A small image flow-matching model, trained from scratch.
Training: adamw at rate 0.00091, 8000 steps, batches of 256.
Data: trained on microscope photos of single blood and bone marrow cells, 97085 training examples, 21.1 epochs.
Rows from block 3 of a small image flow-matching model, named by matrix and row number. Rows with one number belong to one neuron. Each number is 128 + 32 x the weight over its row's rms, rounded and kept within 0 to 255. All counts start at 0. Numbers have three digits each.
After each neuron's rows are labels from the 100 images, of 14848 (inputs lightly noised), where the neuron reaches its highest value: "responds to" is what is common among them. Only what is clearly more common there than usual is listed. The data: microscope photos of single blood and bone marrow cells.
# fc1: MLP up (model.blocks.3.mlp.fc1.weight, 960x320), inputs 160-319
# fc2: MLP down (model.blocks.3.mlp.fc2.weight, 320x960, transposed), outputs 160-319

fc1.397:098078132099083135098128072143187141117187157131088105113149199104141115161141115147089158163136087142137087148144120150207155114125063125126145083135129127128156130159107110113107105085157095120110146156132148135115152138118131112174203136147140090142168084153087140104035158171154109145134145089157114075141106242115158142145111125163108164118097090166148148143111140113175095122162107132219100145129150105082130161076122105158104149131139121170103149096113107140111081144095153
fc2.397:170144050102173133127097103155161095178169144105141161133114087148153129157133137127094135166125105143127135144131122100139071177053047165106082095103104139135179134085163223116103149128137138114093095101126106183175123177153157165116130177167088160186104116127139119123185115137115171140137076071118155139164121204110120098113135167081141122124076088132187133104161099187131129120101126113110127149136129103103127115086141118161100097232094034109080098109120135134161145142094149
responds to: smear: peripheral blood; cell type: eosinophil

fc1.305:098114113097160125151078130208112134114161106071111102115107104120061080131133159101096141151155171114122145160139121109117128164075057104134111117118057099135092182122059173145184108074166163094132182106093121172149141103142102121190164166075142108121157161147103109175099154155134070100150088128158091171140189110162089092116121091215052169172121099120174137139147144165096139194141181111142103143124131155139137126121185131155143122100169064151125105084119139151114119127142163
fc2.305:129088091110115113129143122091112119124153180167116147091128186113129115093125146114086117144124141127111150096087120120147116102121098118137173150138154099127144114119152202089105145144102151073126117123157109087118108154129122156074162110072067126114108121132152085109087124118156089163097117133124186075165174104119109194102175145191167118167126135117145096125058152094186131139164072186200120089141132111066142093102131149105152163163088057107124114152122101166140172176108051
responds to: cell type: promyelocyte

fc1.76:122078210099147115126106087126105119084095173082146109130204170144090069138135123108125124134146121109127163193149115172173121095220110086090143104130070104148164164161195103119184040161178111099194090083150062171156141130143126079137114196109116140120180120113075100141131145153122111121145168125151184139092175107090087124158084127124119110132104138133108152155106132138108071141160129126100122155104154116126110141134178157162119167124135054115103147111126090101150198117108139
fc2.76:028125116065182155083114130133102100096158039116118104209114157116152141145138147173125165103108174125124156087101092098097165168145157129155161103063117148067127134075100151083136142136151123111110177114078116184187107115137123128172097121103113157154132118082146140126237151145159175164120142204094052127147138084086138126131136176107105123134146113125159119165139111173131090128095088145186162136148119102119131124113154106108106117111122146141121134104139086104184163119178129
responds to: cell type: erythroblast

fc1.186:132090147170148190160137124129136099156093087190103113078149121116135131080078108118127088145149096126153162137128141142135063163137145131130152105155096126143134202165111108081127121114145152072090092123117143157139171122140118137075166090102137180146120114180143139135137103153102092189113092095108143136182114159188106061152155143180169108125079171181167122123084105127128132189110101147078151115197110136118128117129112106076112144144097135161139170106117087147197054108112177
fc2.186:112102098162170173117161112076118128116109118147134095171142143147148120108105100165139172176175165086199090120092132108135143113114096152149150169107159124155137105100104109081133073147144148132144214165099110133090082130074099133114122084102143096117142127129114108194162129155099141096158097137183159105096167161148090167140156098093083136150157173131094138147175102154160161051114119153091104110144197123117122068114137109152127096130080147124117130143161126132092174098102064
responds to: cell type: lymphocyte

fc1.642:125090143119114078122120087138133174167130147105165161115120067126135145140124110147151139175136127124162158148130091080093045211154068128090133185109103135155141158170070095132104140164159142124170094100172101130140119108096118093136103113146187130109150146116096105115148139115067109196157122119174094096097147106146138111126143146060135152098118116152091159226128142139128109140149132149000120178180150133128134106153084148126109134109117142122111110124107115117121063126089131
fc2.642:118238134137081102144137157141158127144108160129138100138144166082155088116148142141119126117122104157122095114101146086075105081140185113150142135115160073109158112123128137158150140102112163107112139143113174087175139089147115121128182176133094098059149070082128138104046113112174115107095129068105067128131139104075164176185141121207096095161122081079159140129128139097158109211142140100051146173137157158150155163080071190133129157097099164147148108170090132114109199116129113
responds to: cell type: segmented neutrophil

fc1.621:135101107135115139130178137119135091228099095166124139148094090134192157160099128058133129170121176119143039082138133085154141145142118126106100163132128127081112092160059116188068132154120116125114142136153131135136138171086124117169165045126137123117124127102128141095157136120082175132097183159097119098098115149114103142129119117090137145109142090180136110116109126122153168127182120104072108107145143203141067187111142040132060078151107172156135150117139092135149170118141214
fc2.621:115165207114087144129124107191064110086110164137112137133157115133125108123113101112064119146103206088057090202115166219116128095161139149214112103119140142123105152130214186100143096185122150120145152118144123133128095114089103136132091127178104117148110156128163114157118097099102157126147080151102143114133125146099095070120182075146103088147146110164061106163173129133160123134139104124131144136160111097074141096125116151091081116075115084153128159123168151178141136115142121
responds to: smear: peripheral blood

fc1.604:133191187113034120147166097168086164107107193104156134123090113133106127050103118140107137109150109128137157097114157196102057109202139134143149118147160150172099114053110107115152170079122143103146119099133068107141116098080122160138104146126073179143104111105145157186120170125162150071100136165087128144113161105166166164031071125163129140130159126100125125150092111057123089073083172074148135128126102076100144137170178110082117132117117133137153078201116221125087120134162130
fc2.604:122171082147074127147120147136120109091114168174112116093097123085110119119159122185186207130071130124169104104115196186145139142149142093118114118106089196151134159168122143138163172124159149159154144092114102133133093113159146144179144185144224160153163099095176174209140114109081110148072147128132123137117114092114141085231110133100075117132103144112124085134130133110145167123150091051148194155137085102102133070101161121094185104111086102159099175089131003122141150094163113
responds to: cell type: lymphocyte

fc1.148:079093121137087076121130116171133128143176100138111096083094126127131116141115099089163170136169077143068126127151071176120164069215102110150145065083116075173142115162062144130093061110185152167152111098163118184094113135110152110180143101038098129088148097120093121137119121172106111132109144143179101106132187101105119099135167118170112109135083093159210131177033142154082079191135102142158131137118200177091113147145103145151131090163148068138145127108100098064154110094132111
fc2.148:141120130198128179096114143132082141064085133100119081124137135111116122139106110102214143123139176119153135156158144212172087155115140164108129175117141121105135138158110143151167125125134116170143163160127171139121194172116160143170061098113149095071141094138161138128145124119093124109131125110200128138148154121143097099142100150098111148122139180113125115130180115139068123086148131118114113116122073138161117096145147141109122102105152209094116155136139136104245113100129152
responds to: cell type: erythroblast

fc1.365:110088172131153096093102093111170152070104067157149099103099050129111153161151103132210202120131232157120128170154087087127156101113128100133129179079152141145163149165134124095102102129135118151085170135113158080125094122130166085147072089103113124123145096138104080134173123162088117163122126142153106123121142117097118104134119090139068173133109100150155148131098144109145115136087119149090114120137188133077160125171126149147133080075200255141152157169108095106195067123166138
fc2.365:113159164195159074082108178144122168124108084143141123157164227152062051119142114203121161126138204192174123157161135143194139195093144148155105239142109148163185136132089147136178114098126151095112057110142138146133117161187105114111126138110113136127191131106102144133081177102114125124139069132115084166250122124072129100085091127131134144153136168118139164119133081148109151099131112139115118134142135141154135116123054127102131130042108076110165139144122129129151080104125107
responds to: cell type: blast

fc1.91:121100071061116031130116170128174122127134118159098122144161216105112112157139129121069164152157093100145116159172127121202115042162096129173127139118086107136135180136084231071128070104157136089099171109125075156110115087112128127166128165148165096151150141100102086152099129130101101138144160127137105104182170147107128133132119110121100144100131093133131126159063173153108114142154122141153120171076192146089157167100153178150106168116164129121123154098130118128067099122139135
fc2.91:144175038086128149060201107158124118170170153107107103115136166122165156112126130099136129165163150092116127113098093046097093173092096176132162108139166124088110106146113140182113139154149131154158124146136153154129108123106124159148038127135181127129098119130141154158186101113122150118147099112179168122081114099116109099131155118110165201143146113125131089155169124152099144119084121115056095153123102137117136115128167128109108102081086137129121098182133125106183144133136149
responds to: smear: peripheral blood

fc1.605:133089092095145110032133171167163134105091158102102124140044139101089091150115116097141144125125056130105148105124139108069045171121106144099103136083153117133106118125162117086108123061110085098152085136111128145166142097095136123128128166123095069120152144130135076161109120165100112205154125134139106160104124180128118119121142097085128123131111161108175149149073088107134135139077152141088152175186080104063147066109078072094131123108134089090136106173113088136124182133143088
fc2.605:190142150121111112165136154103107127159110138157119134146050106100154184082102154120199101168151179124116112188146152117136133078083122147089105131139137158161123122121178120174180143149117145137105156127104088067131132118167104141097105138154188113119109106142086094166156116168131104138126144135155119117135089165108124137091084121159112115089115189113074048221161112104145086129093111127115157195166118117096075099187185087133133089143106127122120080031165210104096095078174118
responds to: cell type: lymphocyte

fc1.524:091169143111096152136076066137147143126123102145103122092127168126110076145152131129131126224159127120117141131166098159130134085137098134137052070161135108114126149127111209145198112098132090110126107114154125157154146144109095055152191153112145068140111183175106105076147155150095071109126173149101095111140176085140117127187190081150079065135082121117130172162139120140105060131115117138140119196132149125125170155145157135118107161120143078187135185100104135081067126133124147
fc2.524:133060151135041120142157110073148119131122166156144123156123096141150182055127150121098149191153079126112129133145156147145140153234117106160112181080188114156156163091183079111083121148153127071167171135124137162151080121118093093130185133090121159152093176112135130139169134129157134104173219110120056188126150204121132109165095092024149063142112133128116134113148116133127118157102108173077101164093109138123165131119167098084140136228162151104153110163122132155061161118152145
responds to: cell type: eosinophil

fc1.99:145121124167194123108111135138063117139121085147126118115147099142087104168083118137144148140100162123119136109111124114081074137182183183182167170123115132131203088124148170153095163146130129139138138148136100133136131160053096154109122185196169090153100176072175118103108158215137104099145124130146067107152084151116096120126131076131144157123097130118108183122136125099124189181120147088140154137195104138105132175045104096154125137129117126163148103107176136155113102135107107
fc2.99:111167141153199070131139136107189149108144101155132082124193139140139125132190141158084144150162134132127087136170178080135136122194094162191143114135119167098131130114146112094158134100177116126101166157203243114129097150176158116148123132179154030104175147065122123121143146170182142128131089121138137149100085150121118124154150107137115083133104161123136075129094105127127134234106100088095107122119142106135154000210105145041169153117153098158103116112113140105148136142145055
responds to: cell type: segmented neutrophil; smear: peripheral blood

fc1.124:120141098154155089093131124131120082165085174127121236113109133110144109082110113088136064114169098126120137121049126116122134152196148115132106113160131065141098105134133095099144122100079144138139102100158121184103145178140113171132092112108111135086146113103159143131125113070113125119057137116134129127084129117124100142101138112153113138105131148132113131127104102155084113187131129080124141131133131149136097159118140108136118127117120125113029102117196162073128148181144091
fc2.124:164136153156131136110136132116117138125033126137151166128178142122130134127097099164142110122124070164121146132119091104162138100255127112109123048154088157150089123130082108150090159143123129147149126105077151131165171130124119147140222133117155089158145123076158107087056138130123165147140127135139165128219136099166148126150124171196140085139143155149133115168186150182153108064167130113182114158094076075120109101153133083095125034112146186156148141124100130104035095159116149
responds to: cell type: artefact

fc1.20:124101140137144040125152120159155119105169094130135120083085166145122130101116094103176128120163146159130153116122116134170164118156128131152135063110087058158137119163074134126104104104141148183173144073155148190094093143115149138149159079027077108075142118096108080156086099143112094135113120121177100124176187132146097110159120156165109100127119164117181126125123115182065106197098075117109137133125169165083119075148126091130131046079171106102132128118141133053240112111130102
fc2.20:158141119187156212082165099163133116127070071115148112140133120139087144140083110114127138143156106132141147127142131143171127135089105137124137051120130149113100112129213130178139108128126110140155083083133133172099157151129145133138152094137131127080110108084143147121199118148116115125125087096157226156136147168172121115141156120070147107118152197160151139110109165171138096048128104148130098148127073083158161110112176090087085029049159208121123174163129135080169137101120140
responds to: cell type: plasma cell

fc1.93:081117118146091119127140099133155139184118129154113144131105126071131127123110138098134130118143110168132112140100088174130117090168150170147121154108137095124145132122167130085098147142107107123094110116157101157137160164137096129128226123161149144126110169116165099130125096125162135113108099101147204065120123034160089162083104123122168103118124134142071104100070131163120133135146102111095138139111106133132103174105115121132161147094166070129122126133189172047113205152105135
fc2.93:182102124100080143170131154152114103116160132139132154134137124137129094132143115066110139168123185126162081114181125089143114179137185125120134110110092109141087089131074061112151129130157141144107140169167159032123118189136141132151089139175113120123129153120172100095138153135107136104102050148172115134078114095096053114109129134074133110146129117135217136140038131073117147135086173115122156157136144140146092098128148134141138142106147215117096127168099152104130118150161122
responds to: cell type: artefact

fc1.221:074082156104188150082067117184130114073137122144129103086129132113041065148113143087106143143163183134119116140142127079092137121152080117103119121095087119125136151134108172132151063143170165118159165104099114169108133135128131095189092165075106077151169124112093082169089152128139116118115182153141064133148141207072095059140080089247083121127101097149147166160120164138110088159120172115132128117101165136132117164126104159154123159084133146150098122076129085121139114111165163
fc2.221:143148084086180068146082140124095102127147126152122133161130124149130108110159102132098148169088124130156118128113119065186163069153142143108099165131131084121110109117120157139086172144124137070138126136164121090167126179161117158098167188117154106158149139161161097168091139147170142134141078157133152119175117098136109144090143072128142208131139154125151153117155151113166136148124147167142152090145120140119113121122081107139189116052103158157132143126107086176163105125124137
responds to: cell type: promyelocyte

fc1.694:108131108086147121097154164168054135109193118151101117146165160083147090164069057097133100140161160078120147137111095102133148156150128097109138135116190115133145136114137127156101165151132131158174110130128086155117132111088092123160145099148123109095205145143095078143144162165156129165119111107138109153116124089110155142145163131118104109187150146112135109055142112140097097108093127107150118096088157160093132132088115139146081138164131083095159176193096146134064099116162078
fc2.694:127120160109175127100184134093050097149114095067139144116108120154133129126122137096128168146157098069161123100124138092165094099128137132132116114163124158197094106095076124090135083122117124169172161076143119130078139113121076128114187101069118107092057151151043136141203063111118097116121101128112124092084107076132142112130102179107143153122096101074151093063082144121115085134131129111154160068073148157157141166139047105154063141102109167131141115083148137107105160103111162
responds to: smear: peripheral blood

fc1.42:163080105113155126087168096129107109149094102112101129129147131105092129114144140036112184141129147137169069086164156118111162125155125152103193152090137107121158169142100104093037091129119137127161146086200170163130130115097136102193170068156038142085148137030127101148165134125123081125136117103154113091147154133169140140141136097091166145149121149118118164098109172159113114171144086116096126177052120145101140193121106179177080052098116145096114107090092155145130151101155096
fc2.42:132177154097138113160086130120095129105138161135120176155136106159172118101153145131101120117108143135064122167117125145157106154136132146179047147124108146144142087103103102192207070165176136128175149149123186158126150112100153122071184084149198108086097135225163128131138134125123064169128163077171086163066133198144143111150151120093097121136111116127123126087165107148138106105112134168152108158050121091145104127120105105155108155165108148139098096171156126123113123101093160
responds to: cell type: segmented neutrophil

fc1.349:101190096132046126107164123119075173145107151092168129119079098143105114129145075144143058150124171100143099175119163137100159192176155104134124149155185133111066112086188092182149159106101119139111087152180111090161149131128106092160111091146075105186135126136113106161146125089079148171114115144111100119119103143089162140063125095147149107166160199090150113075107120124118160121119185131157106121134157108162128169120129154110122063158128139088139091174155095101108152140116148
fc2.349:151122149203106094133157096127104103131121135140134148129074097140092041093136127135150151121072079158189160082145114100167145075095142128111086099176107131100098118188152114157138143117175122128157173076063113081079134144134118153171122118101172107073142114172164157115042120124084202133151065059110105186135156139183139077130104131129157165117126184096087136105148192122137157128143094083177075226180089143147126168086136140142113089166115116108127102031169118102111140139143134
responds to: smear: peripheral blood

fc1.525:086108125140183105157160076136132145110078000111111149118168123116094143173139102130152139155141171126131139123094099137114105195146122117154121175136116155126154116189091127118102121174126096144085161115175141118115108135100088108131096098111129082136157131189157152123170095109151110092104127110188213138183127047078173094160136131026117115116117111154151091143097132118128121101115095125059104155134128135143113068122151124165134130073179018139118124122162123077117172113095118
fc2.525:132114148132175091149148200189142109108153075150155118126173160075096077130165140089123162069133123177150159141112147106108071052140155127088117106113124064126164154166110153120108104095101080119118158145123177089181128141149124092114161106090053176091121163122081135054087095101111093054105136086115193170114115105115110135147115153157182093163123110140076112155103118077098123157082145113061116133152082171121110157104134138142067177068156255159109109163127118093168147062128145
responds to: cell type: lymphocyte

fc1.649:116131151091098076156072104143183111079252119140098157085199141112108093131098131063107125157186130134125162139138129168108138122154106137122120121113079121174130121135227099105121100124131144106122132084146140171084115133149153140168108132109138140137135133125107126113086143124146113132089000107139056136150177225132102118135101083131098122119123145138110132151103149157107105177143174125123141138110160164118144132113084107169133108096213238091096171114145103125229200143139112
fc2.649:111125243120153107148119156113086122107041143130132117146134110085152139144128127135112123144128136146075141109112134163137126146178126131142127143117144160181126162108142166145084126085077094107123156133099131136125150121157141130136089144124154101170133122120100120120167093124121085133120180127102013089000116104156160179116140166093120115167147147129173139107102124155117157076117135109078125102130153112099126145125118125169169138078169142116135107164174136111229074095113140
responds to: cell type: promyelocyte

fc1.81:139132169061147178115138154157150128133146084151139099156120141106167141102097108108118019083160078149147145097083110108094164109149121134103149175126146148090070117077171111150112142074076156134094158050095149158127178149184085159120132090108125147156124174134165134136115106115168128181128180129061131163158136115170131082057178107131111127132164127161127100088109184127118114141075174110138107109170098089170109184143196175067089118144153120159120073107081139134085054146106120
fc2.81:123112088082163152092117129109117102116163094186092138104002157097099111089145164083097139154094183156118089150180131089118126112169145184090128038123141093086088133108130150139128127174084120116142136166056113168150122110131149091143124076108104127097155146078172127133123129119161197149197209129172135187101132105083136204111102121153161131141114117111116155134082055107117187069110085093140147153179135142146122108112221159129123144150188131142064167130133097139136182114185100
responds to: smear: peripheral blood; cell type: segmented neutrophil

fc1.706:078082141094096140095082071163171096113179138140102121115145117094123100178137127104116151158142118091097116174182105117104117113150087105114164186113126160156170159144125142162104093133176137099114142161134106109139139153099151097159129166126167117168188098137094109143174169176122117116157129120100156097125121152107120107150112047077093113136114086172133146157037190087172126103178145132134090147118147125100134165112117192160116191225173165130109147099103110144104074131117155
fc2.706:144106103166083229123129105134086107154091101126136109145152134128174137138100113132155135129119146107113145130146103137127123113075137154117123095139125172122078135118169182150106108128106127138153137096098162170104143164145124124132113095136102109160096140101116118122113066163117107134086133110096236113092120221156125129137138224162138121132164129135158113147110153197158109057093113117202100129125109071112148127136138096139116089117145142130124105149144123070255171110138138
responds to: smear: peripheral blood; cell type: eosinophil; cell type: band neutrophil